Weights of a small image classifier.
Model: 0.918M parameters, 64-pixel images, arch mobilenet_v1, norm batchnorm, activation gelu, depths [3, 3, 9, 3], widths [48, 96, 192, 384].
Training: adamw at rate 0.0029, 18400 steps.
Data: trained on crops of objects in photos (Visual Genome), 30875 training examples, 76.3 epochs.
Rows from block 12 of a small image classifier, named by matrix and row number. Each number is 128 + 24 x the weight over its row's rms, rounded and kept within 0 to 255. All counts start at 0. Numbers have three digits each.
After each channel's rows are labels from the 100 images, of 14976, where the channel reaches its highest value: "peak at" is the part of the image that holds the peak. Only what is clearly more common there than usual is listed. The data: crops of objects in photos (Visual Genome). In brackets: how many of the 100.
# conv: pointwise conv (model.blocks.12.conv.weight, 192x192x1x1), inputs 0-191

conv.148:172083120127136074129127120118131131099100122126086122130146093105118095113130143152126073116092108115145165078089109129114132128090131116120103123121116119106128128119117077143162118193133133093134146137104123083126121224136145122118192220137110133140131121129159103100111132106124151132094141133128109117115128117080096115124133114097125176121119122135131135092112105129143139170139128128127080138141137130115112125130083126115168140196128099144130144138132125108120125130123140122134136138127130156130125169097150093136083135136120131143086133152115151143085127131131136163
peak at: top right (100)

conv.123:169074118122136077128129117114131130097098123128088122132147088111119099114127141153127072120097109116143168073091108127112133127089128118121103125121120121111125125119112081138160117192132131093137145136101125081125120221135145119119194221136107134139122122127162098097113134112124148133101135133124112117118128115076097115127134116097122175120120123132129126095114104132140138171140126130128079136145138131119116124131083127113164137197125097145128144144130123112118121132120145130133136136131132155127127169101149095140087135140120129143083132152111155143085126130135138162
peak at: top right (100)

conv.64:166077116123134081133132120115134131106096115131100124131142086124125103128133131157119078139098098114141157072087115138119132135084128116125108133131126130124123133116115086141147111196131126094141151142093129086123122212143146122111199235137103131135122120123163103104103122122127153126113144118133113120121128121086078128118143116093131187116130116136131137104107101127145132168140121137119077141144134131113104121131097120112165130197126092127132138133138128103124114125125147127134138130120128140135131174112138100132094140144120130146097134160107158149083126139146131169
peak at: top right (100)

conv.15:126159118111124141111130125116170133117075110135115123133115137196142043135117127107135114153166105123135066132135120105124128124127136116087073108132127148113130111131133136150146126125125102145161125117117165141119133135135128130174154094125139123137052130130165173136150171169113128110150148130098109137128109108134148190160111123119120125144209121131137099171136167120146120128143139139126129162121109114118127146115098108103144123133137160130146132132121107133114122224116142125147132068180148149116139118140122118120139115112122121120118108140080109132089142128141083115
peak at: top left (99)

conv.42:183083124119125084131132114112127131102108100130094121125143087119123091125142130155120082131098087112149161078080115137115130134081130111119105122132122126105123131126115085142141114193128127085131148145105127095119124207140147122115197234130110131137147112128164121111094122117128157129099143121131110116126126122097091127116137126093130179114137119137130148098099100125146139168141123122122071133132136127101102121137096123111168128189131094136134146138135129091119115119122137120128136130113130146138133162116142097136101140128124133141105134164107156154077130140139133164
peak at: top right (100)

conv.137:118144126139115130192128142142125124145126130109145129129144148125134146126117121162124145125150124128108130132123127130113127133135140123148184119117136157125121123144141124126108128123131138110120124251114123168125115119122110145101145146122132148129170121121134116194132110138127170127134134131144133135127129224123108126108139144115142136114122067127117127137127123126127132134087128136123136136118131130090116112147134131141123127115122124122138110139204129122144105106137137135112134109104119109238140131116130163149122234133120127183143123144146142141150127206118123132
peak at: bottom right (100)

conv.60:113109151125080096110151127123093119097164141122124096102126099228111109131125110123139133143130148059148139118094124114132110109121119090072106122140122131166130080118116163141129116106109153148091134113112143121125141114123110114128140115114116134099159096128166101112102106170125112127150122142128129120113122101100092232115118123101138119101215119126107125141116094112141152124137144129127131112055092105130138111130135092120100116118146124091088122122112133127121140129118136091101128159128111128108137118184138158114166121115108120116141132105125140155140115117108130129
peak at: bottom centre (43); centre (31)

conv.63:108142099115147114130149119101143138123125093115125128146122160089149156127132172134128195086125142135135144109143110111164098178086126144140135133133104135126135144151119130142136112127111141116136128122117096127118123128142148103132133104132105149129125127134127172125169122089109116142097117120117125122095049125167070098130101127117125125139074099138138139154158132138139104116105128141130197105177133108110126128140135116104104115147138139132109095104128126110125156131097121087096114137126067100121121170119124150112142131129129112134121124094252117150199113125153113126
peak at: bottom right (100)

conv.19:155111118112123131119133128108129110134114120122107140116126134119093112159136121138115101120133121122115099132134129104121135134229107113177123080130094123131123137104122116125088108137136117110128122100082130118126120109114107118206119115136128117114157116070145142126158126126138141093110126122116085125121134118143132123188137120119134099119127150122123134134128118121124145165100106132121116151144133138128114122134110113120133125101120129130102112182132116103114120255137113169105094137216108137109106154106126142092137128109144130130118117071107110144121083135125096138
peak at: top left (100)

conv.35:134137099146101156118132131154112103162141125119140125115126127133083117092120121126137090124138105116122137114148116129109125131129140134131125148117138127099122142127158131108085130136122159108107116109146116116109131110126128172112118115123147126126130139110100125123164121127255154148121133131210145119141118120118065133123250157142163121134095170107103116135146141134115109138137136162122120145118141123106126141126120137142122133138120130111132113105120098110176145117151155152121143155127148181116134136140120118119157105140124124152158086147084122122112146122134144107
peak at: bottom left (91)

conv.58:120138104133127097116138140138155101140081111129098134141142165133132169149139139118132139119110148108128108114196126122109114180131112177162163136134116116161216159116110131108106130111107142075147133123141106121102138119130115122120128133128145097139127212121116110129154128114124127068126112131127091134128123123148145128125114101104134091205141142098142058158164191129112106139127134098137131113106166108127132221123102134134107125110115131112106093153114119113140115128110128123179123122126105111125109133099122103123126122106131128111125123161160106107144123122146101123
peak at: bottom centre (57); centre (43)

conv.14:164077122123118111125137140122092113107170136159144077120128120181133099140136127132108146140170099117158155119097123130125124156122139111131124136111152126111148113130130163138105129135115116157088138129091135118112125117105121120101160115094124153109203108152216092125181101145146159162171070104140144130102131107100122171111116130137154117110179131120105141123120096135129144120133131137095151077092104116113090131094127111126102130092128124087131117117128127132134135108153149106097137140117127147121138170172154149121146129126150125168178137093062115148133167132114145115
peak at: centre (57)

conv.144:151139164125100078104149111117063107106167137129137088096137101175085106137136106116148149141154135081159156113087129116135127116114155100092100115146130115152128099142124162127134128109129131134068149108123133127130122113099095110128165125114120138118156095123196123112094107157127119175141121132129126132124135090127150177120122129094121102099187125120087107156112086117125151134121154140139154117055083126113142101119097114119109123117132130103084127107102131121118129130125126075108133118126128130098129125160141212115155121113108120111129134127137113126164122111088167119
peak at: centre (55)

conv.12:138169124136135124114129135126138121113189155128153124130114161104111039092110116115142079117154100101186176124106155155089135118117081105084108136094165156080121117122149127138083127113151119127139134111158122125199098124121076134118162127134138097129153108117154119122102118106109142132087163125129127137139179104133162111125095125102151120108144135128137114081107100111135161126178100118144106141101090159138116107112128149134116128130137074125103112119110123112130113128117073129142121119130130109108123105112167113133122119121113120134140123141097131124118119113066174094
peak at: middle right (85)

conv.21:113051110113100114135131139108137127134121109131116129120128100189129208139124137130115124155136136131110094132092118126164101151141083081157131167184143117159104129122114155142140125119115117150123122124119198125141181087153106123113157088118129142127123071135129160132056092164129112094177129108123116112131134138132134186120114124130154141098204121129139137094161090129146110160133116165115137114120113115116114085123129125119108126121152120123127111183133111133126101129119099132116144126130120123127136139156154099128181145142127135122150115104093123132099140122096129133
peak at: bottom centre (45); bottom right (35)

conv.117:124105107124115103103123117114098217120113130104136113100100094052119088121144135120134125064081113116142132116131134135114123090119131140098109111124125130128137141120106106142129116132125152129096135104133081129124092128143146108150121112148138113143107139112085120115151110084132102117060124125119125135161130102146154050139127116116120098138022104202105136120121151122145132119135109134125134104162126130103145133106143135116119126124097134165100131101105108159118136121096163120108067121127106130101120112117101136138116102128126142121099103115148123102143093104109142130
peak at: top centre (100)

conv.51:123147137114111077119114136101124117121146155115122085110097166125138129134137138110107148131112080118180177129131140103103131120101135122104119142110122173074134144133107113110128126115114129134120119100105111105083095121096088105067085118104142108115099128111087122117148112119129142153090139088128151142135123120097093120078124134095169147126106127117138145078123113122114124142120073200099169164116116120120099133097129097105128130133150125102094141127120142139122132043123103171089144123074139126112144157146113094148125113170144143138157128140144147086115102120133149135
peak at: bottom left (97)

conv.36:130151126109094107099133156119122112098149148156129081117125147216169117165113113112120127151164135101145148127134128128172129126155114145072109119152118133141116117136142150125113121124118089121122151105101138097138139137099116120135158114107125125109220113094213159104148111152091130145161126127122128128103123088102106191135099121152116121110182125112121093155130132129127141136148133113134097147058161113117128104113118100119112128098165137072134123174109125123117127141146109141160125130133122116100151139146137104121141103142086134130124128109103136185101135113113126128
peak at: centre (45)

conv.159:088130128122122137129108101130139136135118142102085122112141109085127126143120135135120125099144172136106077121127105100059126114136146154117124116083099117121094137118131091070140122135131143129132128130147117116093073159108163123140108151125131131135056115124069103116172114117121127140101129142117117135132118129100116090136123088159081123122076144133134133126117117126070115113133142119134121111174164131135129090128111100124156129152092114158117157169128120116124191138149154163099123213140115124125098128084097124121081129121158122117084109136168112088141115125126114144
peak at: top right (99)

conv.138:096255117124120126100111165118151061154118092065119116142119237130136115121111145117127139132137077112161167131103094122105117126101121096121121091112120175113131130159123087122114119143114141120150130099142119103097087081134106123128155098127129093137102119120126158101155091132135109138116160121127143119120120102153129120137132151119139117126103128066145144153113115136124108115121076131128149125122110112109119123102080126120120133125139123115148110139103146115124130139128149118128118109136118117105146100100142125143139100124080136112126124157129138112139109106133128118
peak at: bottom left (100)

conv.50:119142147111116102116135121112118114093079099120129094120153136132155135142111141123159125134107174133093122137127143138140113097119129142116101138116100095164149098083114128133163111108113088124118106123119118116131108139117130081138150123116108121129093146100153143126125136152041122157146126154082127139117108124139210128130043087117087128146136091117133100149114131136122108128151161093172119120079100115159177143126143135105128129111081106156112149123121146137101129132068110092149116121129111140126092137111127151123106103122113126124084147136114048121114156119151153125
peak at: top centre (74)

conv.7:161088114133137111106132114135125109121107110135219117125138087136121091139124133133111164136163088124119163106093202215101118151113124104149135117103158144109092108135156156124146123140130119130134149112133122166161107111080128144120177125134103132132194088114164112134130117152128145176137127103149127129162140093083088134115140127109130074083142115113116115115114069124132127103135129117104124141110095135142095081133191142138112132141132132126110114110111110119138162128127090114137135186126120121105135132115108117128133125114142129141132099146112113110136136123117167104
peak at: middle right (76)

conv.76:143109121116126129113133132114128102131116124126103130118129134112096113146135116138122105113131131121118105140134125104124136140223110114171121080138085123130134136102131117117097103141134117100128136106079125127130133131106107120206126127125126122117147124077140146129148130116132140095107126128118087124133136115138133115194134112124114086128115139110125128134124127125117140152098128129129116152139129136126124135136114117122148127094114133128110131161120120107119126255146116149106093138225109138111105150107123121095138127100147133135106122079103102150131086128123099137
peak at: top left (100)

conv.128:092112143131124123122118126124114255127117122137115120126133099131142088126137121110142106116100110130129142138120124135128116108105133153102124113121114131120135107137133136106145116113132148113119180122126093113134126134114115130114127132125113118137146136108064130120154145106128119124113124148130125114148123118117140131118152134113121113131155128255131112115108141120104164097142107127135105116108104133125125138132125131131130133136138113132113130144118136115123140113123137115139119132104059119121140124080147128140119117115115136124116138121121144119118127109111135099
peak at: top centre (100)

conv.91:140096167130073093092143119131102095097116138133140089104157082125110112106126101105162134130113165133132165134095140143134124110092126111109101112140137124101131060114138130105202110115117111128099116107150107123140123096118132109112188060104134127139142105115180112120132122147090131110131096170102133129138128088107082127101071109103137123117133091103116112106097106105093122112144169117163130096114086120155184095121144098134085126138146122114109128126105142136106094104102090124131138102106110140109112111153100150113125120129123122120111142145123084112120117113142085131
peak at: centre (70); middle right (29)

conv.45:141141141114098092105144142120109097103136129153144119105132137188142120138114106099137143167184127104144173143132127134166119104157125128089113105162138156113141112137132171125119131094108110134107150108094150118136162144110095118133154135116125117112222116119198160109139120164096131161180128137108144127108116095100103178131099139150121117119194138101120110152135119128127172113153142117153107148051132108141151114119115105119131128118170129079153137101108130116117110136147097121163145093129131110100145134120147133113146113142107126123132135116081124190108119114128146124
peak at: centre (49); middle right (30)

conv.38:074097123132130146178139123124134118128143157139103106125138110126088165130112121188127128112125122144121117089111115101102130154136114124180186130112102127167085124129111130077114132130121087096131128165124090170107089068144113124125086116139134136122129111121067100179155129137130134109115100128134116128111095174098129118123133105140128150100093129109136118121102098151084106139094146112129140087138114113138114102132118112123071132125144136091139092149166143098131104124111132168086135132117106086167123141089096130139140173127120125148132147145178142089149116161115106165
peak at: bottom right (100)

conv.119:105084121128127137174133114116137115134142128131099151127129113128110210141129130182124114114119121122119107093101116112092121168145122100175230128116103151132113135128105133136088129142117133106136127185109128177106117103156101113123113113149119142118136111141115139186149112128142109097137117127136089126110124212143109123130124115133145139110129142114146140105110113139137114147096114126125139056133130114093112111138146105115112127118152122094130117181171133120136094138115102151101141124127120079199119149129128115122145182149130119134151141107155117113154145173114103149
peak at: bottom right (100)

conv.96:096109140131130119119119122125119255127113120139116118129126100130144089125144120106137109112100107126137140137127117132121112114118135152098127113115110135118135108134131139111141114116126157114123179118128096101129120136108115130114123132128107122140144138107063138114150148101133112126108122144133124116151121115116134128115155134112120106133143124255133113119109144116110164099137106129133101119112107129126124137133125136131129129136135117133107126143116133115122134102119132117144113131098066135116136121087147126136122117110116134120118139120116144117115126105109139096
peak at: top centre (100)

conv.111:148137148124086087101150140130101089109147140142136115099142127168140135112121106102138145159147130115150179132142126125130126108150119126100122089118124149111124102127138179108112119109114120108102153104089132120130112138086111131131159125124125125120229117131217160105151112159107121131186116144121149118107129092108096173136113122129125085114182131098112114149119126129117170113150142098155114133051142113081159112113100106129123129115163130099094132085097122107128113139158118108181124112131132113099144141119161167115136102121112134119143135094109120162133139102117122124
peak at: centre (61); middle right (29)

conv.74:148117131160094144121133122165138122137100134131123115122105110127126187109126128119110127130136072132108126122153121108129123138121137158155160122128149103144104144136161085106139104130109090142121123115146142114106119127136132177098098124134104120124156142140138050116159134132255129156131123126208150127123132129108135125109211152122101142124130127111140112146116136132119093147145111093107115112113145110142098120115131148146121130121107125104105116124129146127183109099141107167135133112106116153131138155150137135134113125126135131127111140195119146091094139132146116132
peak at: bottom left (88)

conv.187:149119165132139115121144117130129114121111141100100106138129090141129131140140131111154127127157116145099168112173109095103138125132145144116124138089112122157200134123137107112127135136137117130123140123157140102093044083137122120160137110134128091135140194123143074117071083141124118166107106141124127118124113127118183126144106134159126128192128132117147126139121154131119151133118131082151110110128096137175160182127080128136086134121136125158164150152114168114122117159134152154211138107139134117119117119139103168124129097129127139119119162147149134066141128112135161112
peak at: centre (48); top centre (27)

conv.103:095137109137116155106142118135132120130082131106086128129125120154107081125114130123158132147096201140160094142129101100135126091107124159086080124117086106154149109075146109140176105094122112132135147121148143100107116138113133128154148093127133131147100150116108132117136137156050147152150142148093116120104122114131203149144114080121077104152147110132126088152101135127137127088136186104158098143079116119128165154117110120131119122143104108165127116135109109147105151148141131100141119155139117114123109115118114133092124109084128118126093111136095066119111132118090153124
peak at: top centre (79)

conv.0:137145127129139141125119126133124156134117083150129146115123127177160129199137158121127166126142138126113083097168166133149100165130118142103106129147125103158153163117108149111089140133134122109125098123105154111113138153145101129154082156146096137110119160112109168105149140126093110135098115122130102131120121132105179177126116102133127100146199113142134123155128160126115129165113120115142179144136171133117123155109171129139146127144101131139156133194128155128125140113134172162171081143117137106124115164121133049109111113133120129132152145180143160181120135125129162156
peak at: bottom centre (57); centre (43)

conv.20:144139175126102118108119132134100131098119152134106122100162144149157112146122110118164136146111165123084148142076142108121118106121123107135093133104077106141101064104126145114174106098093111161103116106101109114126114133112116115119148112114112129120120102122193129121102138162071124145159120151111111127116120091101119148113053109113111122096141104129133121135102083127105124145143140085158129123085061101124179094108130110124126131106102122106115136126118171128115112120087113076103142111121129138101101139146087161120135104119091137118104170130116076140152149121162127112
peak at: centre (53)

conv.166:144111122116127128113134132113127104132116123128103130118128134113098111146137115139123104113132131122117105140134126103125136140223109115171121080138085124130134135102132116115099103141135116100126137107080126126131134131105108119206126126125126122115148125076140142128147134118131140096108126129117087124131136115139134115203134112124115086127113138110123126134124127125117140152098128129128119151139130137127124134136115117123146126097113133129111129161121120106120125255146115148106095138229108137111104150106122120094138127099149133135107123079103103149131084128123099138
peak at: top left (100)

conv.167:152124111149128151145130142142126124156150117136105141127118150118097136117137135149105091108159046111155086103139098087121130163163154122148156124126123124073108156162143130117075147142117139137115136140139103138111111096154117147120096104138122117107150131141112094140129131106252151121109107121169139125128120148119082112132187185140164132120091151116115155147149133137127105143111076130101141125158152121082079128133100122152105131117158151125124108119144113107155111121162132169128139113129145118145142135148129087144141139144139125148159118136122195117118113144129132112
peak at: bottom left (90)

conv.162:114102148143073091117112111143109099110161157109130094105143083160127128139139121127149137141134159123126140132104135125140096071103113135087119112127108131151104072124145176124197106121077106186100142120115122131141113083094130144126130112106126139133142111156171127127102073166098110127159123144140114138115112103100100139128115123121176115099120097108115110136126098125111123129120138141149134117098084079162162094122139104151041129122137132096074113118119137144134104110123115066122172125121102144119116123183112132110163136128146141117159126149128111117132123125134122134
peak at: centre (71)

conv.113:168139120129093109107116129130121108133095124133132122101144117117150103143128145116134139140117145098163162115145145144142132179112127136110106126160139152129145166150127103132128115104148116082120136129143150108127134232136085138111136187144136119117180148095197121111080120131118141133138133117137143122138113111067139129109140123094130089153126145111122120159120141123133120153159113140141134178077157141116152148125150153129187128115114081117076180095112124112132114101107139076168140085100128123124118172136101142107114112127113129115100128173176100146115135117144131147
peak at: top right (100)

conv.94:133144126171110120131144131175116116165174117110124117131151134130105141130125127106147122142154146123112137133134109100117120115111112135164160126100099117131107135126167129095183126120122127122115147122133134140138113108117121195102120098115134116136153116115107160133143129149241132135147118141255136128106125131133134138105193147140165142109119140119123124125134104125102130132140126085154115130088093124155164107135116121164125123140126119110139131092123119148188136102152117102110110095109135132123130133136133152114145113138087125137158117163097076126110135121125141116
peak at: bottom left (89)

conv.115:147101156135149109151135107138112115093105163137076089133136113124114149118147110157125136116155102117132146123163097084081139121150155184140168124097105135171168120109117139065117137159101126130120140159133099147110090111140119120131157110120155088126094178142119103152154139154142121126141096115133125136100130149133068107142117145143167144160106130113123137155132157139066133167130134106120131107134130099145122171118065111127102131124114150101133109148150158135132092145131150138181141123145145138155141097127114210132150162119155127106148162136156131084126119154162131127
peak at: bottom right (100)

conv.29:130132113130114121128128140127093116118165140145135081114134132237129077143125138131123143143163107105161133131105120118137109135115138106118114152121142128133118109148133168119119126136109112153097150124090136136112117104121106126108140108114130141094166099151180131130129104188139166186179132105137148126090122112113094213108123151123168130094179130114105130155110086132118140137158113155112162143090094109162107109108138105134097138115145105079106127124129121138135128117149133109091137132116110153119157162162126138126157131140135131162180130123065128125125157132110163123
peak at: centre (34); bottom centre (31)

conv.93:132135113151102144121134124157126100154139121113138130124139113133088118093124123118148117134140149116117172124136122125137133128106131144124125146143133132109127142119165127132139127117137155095121119125139126135103152129123111189118115111129155136131123136109090143130170133132241144159130129145255136113131122122113086143129255135137140127133110158111125100144129119123134123135151159145142120143093130137124148141124137137147123129143127116114142117086128110121174141117155125129121150145124140173126127155126118125112143130141134130152136102152104093135112150133127144128
peak at: bottom left (89)

conv.69:136119120152111150123127113158138126145142126135147137129145104139093120102122122128143106136154151109104166099135127140143141114118134131121124135146125110113118142100175118134128133113129146086131128120135130131123147133131124193117134116138145139133133131088125130130151143133233153152137105148255133103131123120114102148125255125148142129122120164130125111139144128134140127144146161134138129116102126134112139137119136150151132126136094113125142127105126122119175147118156127117136137142124124173123114154118127131107138119141112129154137118138100092140111160130124146127
peak at: bottom left (91)

conv.185:160101119152123094134139126140146126108107103125108117133151101152132116123136144154124094142090107118129134086096114142130138137082127113137114138144124108134130125115154091154144109194140123104152162147086129082123141207142139145107188245133106131136111119127157102103102118133127151122110137108150114118091120126097090156110147113088131187120151108129147153106125096134152116167129139146116101119143141138118112122146108123142162130192119070110129149093141133102147109114139144119127141126111128123135128190134140122120104145162125126143108139159118144144095131144154117174
peak at: top right (100)

conv.24:114144128123099102121144161124112106118140141145135101105119147234126122157134115117115128189151124099137150149139131129148120117165121138090122114134132159109146118147120180127105120111117135132114153116096172119139145129142092120133128102119126123096189133130157155117132116202119122130201143125120131141102122115113084218127109149121129137132212113111122119152132128136127162146135123136132114144050138120093127134091131100120119124118171126076107115131121137113124105134137114115149126118132096114113155141159142118124181118146114131121138133115103136171108105121115131134
peak at: bottom centre (55); centre (28)

conv.57:098129120133106148110138103130120122130109114100094134113120106148109100097103138123167150136086197130151104138124109107133116075107109152083089132120095103173153112072147102137183104110122109120119146121149127103107120142129138135152141106127137141151080148103118134115134125141048123159132140157102110111108122116128190145143120065117086106149143118133125107139095133130134125089137191120164122138092102119134168154110123125130122121138100104162120119120115113154108143146132131095138105144136105122123101126102116137081108114090143114108096115126122070106120131119067168139
peak at: top centre (98)

conv.100:087129129123141140113134113127166100114076120133106119144141106123131123122109136120148152130093224135123106144125115117139116097098122152106099143131097112174159104076125102146184110115119105107171140121128133098118142132115135123146140114115135145138082149085118131106143158139048108142134141149103119120121106113118187123145099060121094135153130091109164102132124138118140102095146180145159122135104104116167165156109123123114123124131094102156139119137115136145112146141119114099137115133139090143118094135094117150096100114113134114104100141125134037120127141116119139137
peak at: top centre (98)

conv.83:119165120142122122189131148141139141147122118114148128135138160130136152120125131159127152120141128126099124130166135142118127158132145151158193128129144152138152140135135124118100116114130139103128126230123124167130124121121111139104149149117131135123171157118139107196146123142129172129136135128147126131135126224134122129118149129111139117157124079141126129133136164131119140117092129128122143135109155129103119148143140136137119124120123130123145112148189127134145117106133151136156138128102111102231127128092124144149120224134120127181139128142161130143161124193109138128
peak at: bottom right (100)

conv.129:129087131131116121133103065117149136113150091129134106134123062117086070160125128134105123132125088105122170127102158136142128167124089092132111113134135113083107124146142121131126130153168119105136114126142132145218113122102111118130164122120108117146174095112147137141102124131119138159099112109118117127153168124154135136127113155114160092095156114138139100093102091128135160069196118115109119102102114169131098090141116119121120131120135119109103120155129129067120123133094082170128128120128128138125150129160115103137163130101117144131156122152112161106151124127066120106
peak at: middle right (78)

conv.4:129131115129182168140112123125186164128108115196127171159121157124137073118114131143135119112130129111137073118121113125162133137137116116125120089174109086120110138139133122149104146124133114108185118137125113144109213127146121135143111121132129136125103097144048156134154215135106131128152107139110121112136124130144083135135116127152090081117130136159171124138152130130149135112125145109132124109146156133180133119127135141130126125119107140137169095116128170128130138151118136054089120116141137124133112129111138100120116128113127123133109183090124117193133132131111111127
peak at: middle left (83)

conv.125:139130101135142178116155114139115119140110096128199141146134146115129080095119121130124038126097134115119146142086149191136107130146100110115117126134152136116113144130145101126120082119098124170119118115125120132096137106153111143122134101122112141108161105115135136124115119137142126106114124126148116124136073118135154111125134134120143108106142078120120133149112099122126132116164113095136051089096112102151129111144227151134125121099123156086160113139113118099149121113143141129151139135131141108116119138132144058131148115085128121131124115177097136167069150116133090135
peak at: middle right (77)

conv.108:099153134151138129135111108145152137125091114113132148143164143128139146126095129143164138120145181124080127100161143147110127150106153177097136149120135094152152134074141120145120143088116117068155130129122099142120108127136104142102098144155125085140124162107107100143162127135086151168122100153133093152126131130121164126102118077150126140151128137134145096154153152136144133142105158095168150099072145122190164152126141144154110121119117139119108085164136142132138140098132085138179128126101112122130090142092077126103104127138124121150116141139182059111165105137128155131
peak at: centre (46); bottom centre (39)

conv.154:134121134167136161116135135189137124182119115155121145126103122151132156131134136138115088132116106114160105132143112107171115131110127149135116116181130148133107156136171094125137129150089154136145132113150146111070176116124144208117114106129134130120122124135081108106159145142240127150123146140208143129123113121148128120117226158117129113131081147112141133152133128126133098122135124119120126140146151093116100124136123141166126129119103144135171109135113140141192132109150125174112121131114126143121111150142138101136122116142140130132112141125154149145113120118142105144
peak at: bottom left (89)

conv.146:143110123119125127113135135113128100131115120125105131119130135111098111145138116141125106112132130121115104142135125103123138140222112116170123082137084119130136133102131117117099103139136118098127138105079120123129131130103109119208126123124125120115148127076139142126145132116132138095108130129118085124129137111139134112196134109126114087128112141109124126129124125125116137153094129127131117152140128138126127137133112117125147128094116135129113132163118121108121125255148116151108094137230109138109102150104123121094136127101150134136104122076105101149131085125124099141
peak at: top left (100)

conv.53:130189095131104138142134134144148113134147121102167122113127167118132108141126132134145156139144149154103084159159167170110127127128130132087118129075175157134181135120144125118138119163145136157154137135126183116142081098143160143109119117146143148130091180117103088131092125129118129189091176143128112122111123138121151115112112109147102138179138126107126162118106180129112097123140147131148133161152129138143155180095193164138083124135109103147153110137138105139139146108124198155160153164116153130146120117127127148140119137122146125126118097122155132153102146144113178142
peak at: middle right (73)

conv.62:143149119144131099120134137145120089143082115109142141136136143132102165131123127101153137120146165126163105109176129138160130135152111175118136141152140123109155142095143097137139140152131134118111087123145108107109136133147122148118152127148150116134149176110170095112212116130130130176139133157167122127134151127130150127084139108129163126163110143095119087136117174126142108124135139138169146160129111133173172159117135140141099127119108171143116106155114115153156112040131094119165132104049142152127088140089104135102105118145107131115134115156143093156126135105156172110
peak at: bottom centre (43); bottom right (36)

conv.41:112068137119113127129125108120126118116161169141142113126108078205119112159127133126110140142126109137110119144114111110104106138114122153131128181073120115161108091114135160131152141136112121170120133114109173117116093064111150117130126078121129135129125108129180122123215109204136154157185113117132134138117125117071089186130116114132143142101118124117121132128109092137121126135111119174098159117110112117126101102107159133123070130117125122111091099157131140131127125127129143146122117123130113150114128149185149118113155130134135127154186147104114123125140148128107136131
peak at: bottom right (43)

conv.181:109114114143100139095127127142091109129157129099098102112105116136140194172143131134124143115150062115151105099128114113142123138165124126109103183117116128196122156114133142128081131129103108150091115094116103105096089116137109145102115116114149126103143108149128145104176076129163117120132123112157176130103129091167082132106154119149167111110112118108079135119167120146129096144107096153110167123122126101119122125114109108153124133113168155093130130165102094131140134112139109198086137154110129116094150127130128114145102111174145141138165087129134144102133104100132109141
peak at: bottom left (72); bottom centre (28)

conv.73:120140128127116135195136139125129125136122131110146131130138143121125143118113121164129147122147129128103127138120128132120130135136138125152182124124141150120121125137126122127112116120133129106120128255123122164127119104122108133113129132120133154132164115112123106187140099139116168127129126130133135127128129218123115122118135134117138134112124065127121134134123113121126128129089129134126141138114124132098122108146138128131110127117123120126144103129195126124125095114135132129090129103113117109237133127108131160143123251135128126182143119146148132143152117194112127133
peak at: bottom right (100)