From a checkpoint of a small image classifier: 30875 training examples.
Rows from block 5 of a small image classifier, named by matrix and row number. Each number is 200 + 40 x the weight over its row's rms, rounded and kept within 0 to 999. All counts start at 0. After the name is the row's rms in percent of the matrix's.
After each channel's rows are labels from the 100 images, of 14976, where the channel reaches its highest value: "top examples" is what is common among them. Only what is clearly more common there than usual is listed. The data: crops of objects in photos (Visual Genome).
# conv: pointwise conv (model.blocks.5.conv.weight, 96x96x1x1), inputs 0-95

conv.66,100,173,161,191,164,250,215,239,184,120,252,210,249,190,191,253,179,213,119,189,199,152,162,140,216,225,186,238,167,200,141,174,143,188,222,223,207,220,187,215,214,226,284,185,225,168,167,243,159,208,221,185,201,155,119,149,246,189,173,233,302,187,216,131,202,110,247,160,181,179,172,166,179,174,214,223,133,166,111,192,140,198,185,193,237,163,216,203,216,112,176,261,206,120,203,177,231
top examples: object: man

conv.74,104,159,187,252,241,205,180,222,145,198,139,274,147,189,248,239,157,186,212,183,93,195,228,104,141,182,161,183,263,168,222,177,133,204,153,162,131,98,206,185,83,244,168,225,213,194,227,147,169,239,253,166,220,260,247,181,202,203,194,188,252,181,161,203,187,206,213,152,184,221,178,213,240,177,244,199,253,233,176,242,216,186,214,206,226,197,217,127,215,202,216,256,224,190,194,141,220
top examples: object: man

conv.32,098,159,220,219,108,251,286,196,214,138,189,274,174,215,187,157,256,251,244,207,195,251,241,173,163,208,198,215,201,179,240,177,143,94,203,218,202,168,105,215,204,123,177,178,207,195,187,215,171,262,211,125,274,266,184,157,234,196,215,221,233,184,190,224,202,260,197,184,219,260,136,236,204,243,196,203,157,228,154,189,215,233,248,135,191,208,237,207,223,247,249,192,163,164,163,164,131
top examples: object: man

conv.80,097,202,112,199,260,191,167,155,213,147,165,264,179,187,164,224,184,234,193,170,177,170,230,123,167,120,155,200,300,204,256,204,197,207,248,179,224,167,235,247,215,172,148,227,149,209,215,202,166,158,221,186,195,227,229,125,230,141,313,205,204,159,239,171,187,223,224,203,177,161,177,218,191,207,245,247,244,166,212,155,167,129,249,216,206,277,195,171,161,234,241,241,161,114,196,176,251
top examples: object: man

conv.69,103,195,200,239,186,210,147,180,187,217,148,211,159,192,190,264,122,198,183,264,225,112,128,190,179,162,168,207,232,213,179,218,188,192,194,213,137,127,194,191,221,183,190,280,240,174,227,269,116,211,235,123,241,213,207,227,138,162,240,169,230,243,275,244,177,184,199,244,202,188,168,225,235,171,203,171,148,250,130,206,164,238,221,242,212,156,80,236,181,153,167,272,178,180,202,196,217
top examples: object: man

conv.43,097,253,146,141,236,164,186,184,307,163,260,173,194,188,231,179,119,140,192,191,169,189,220,180,222,197,281,198,225,164,231,201,234,168,213,208,185,173,191,277,228,230,217,158,203,229,203,264,227,180,197,190,136,181,223,189,287,230,225,146,185,118,127,160,172,236,209,186,111,197,195,149,284,235,164,259,252,214,158,216,208,218,153,167,223,150,221,225,167,144,248,208,196,213,204,159,149
top examples: object: shirt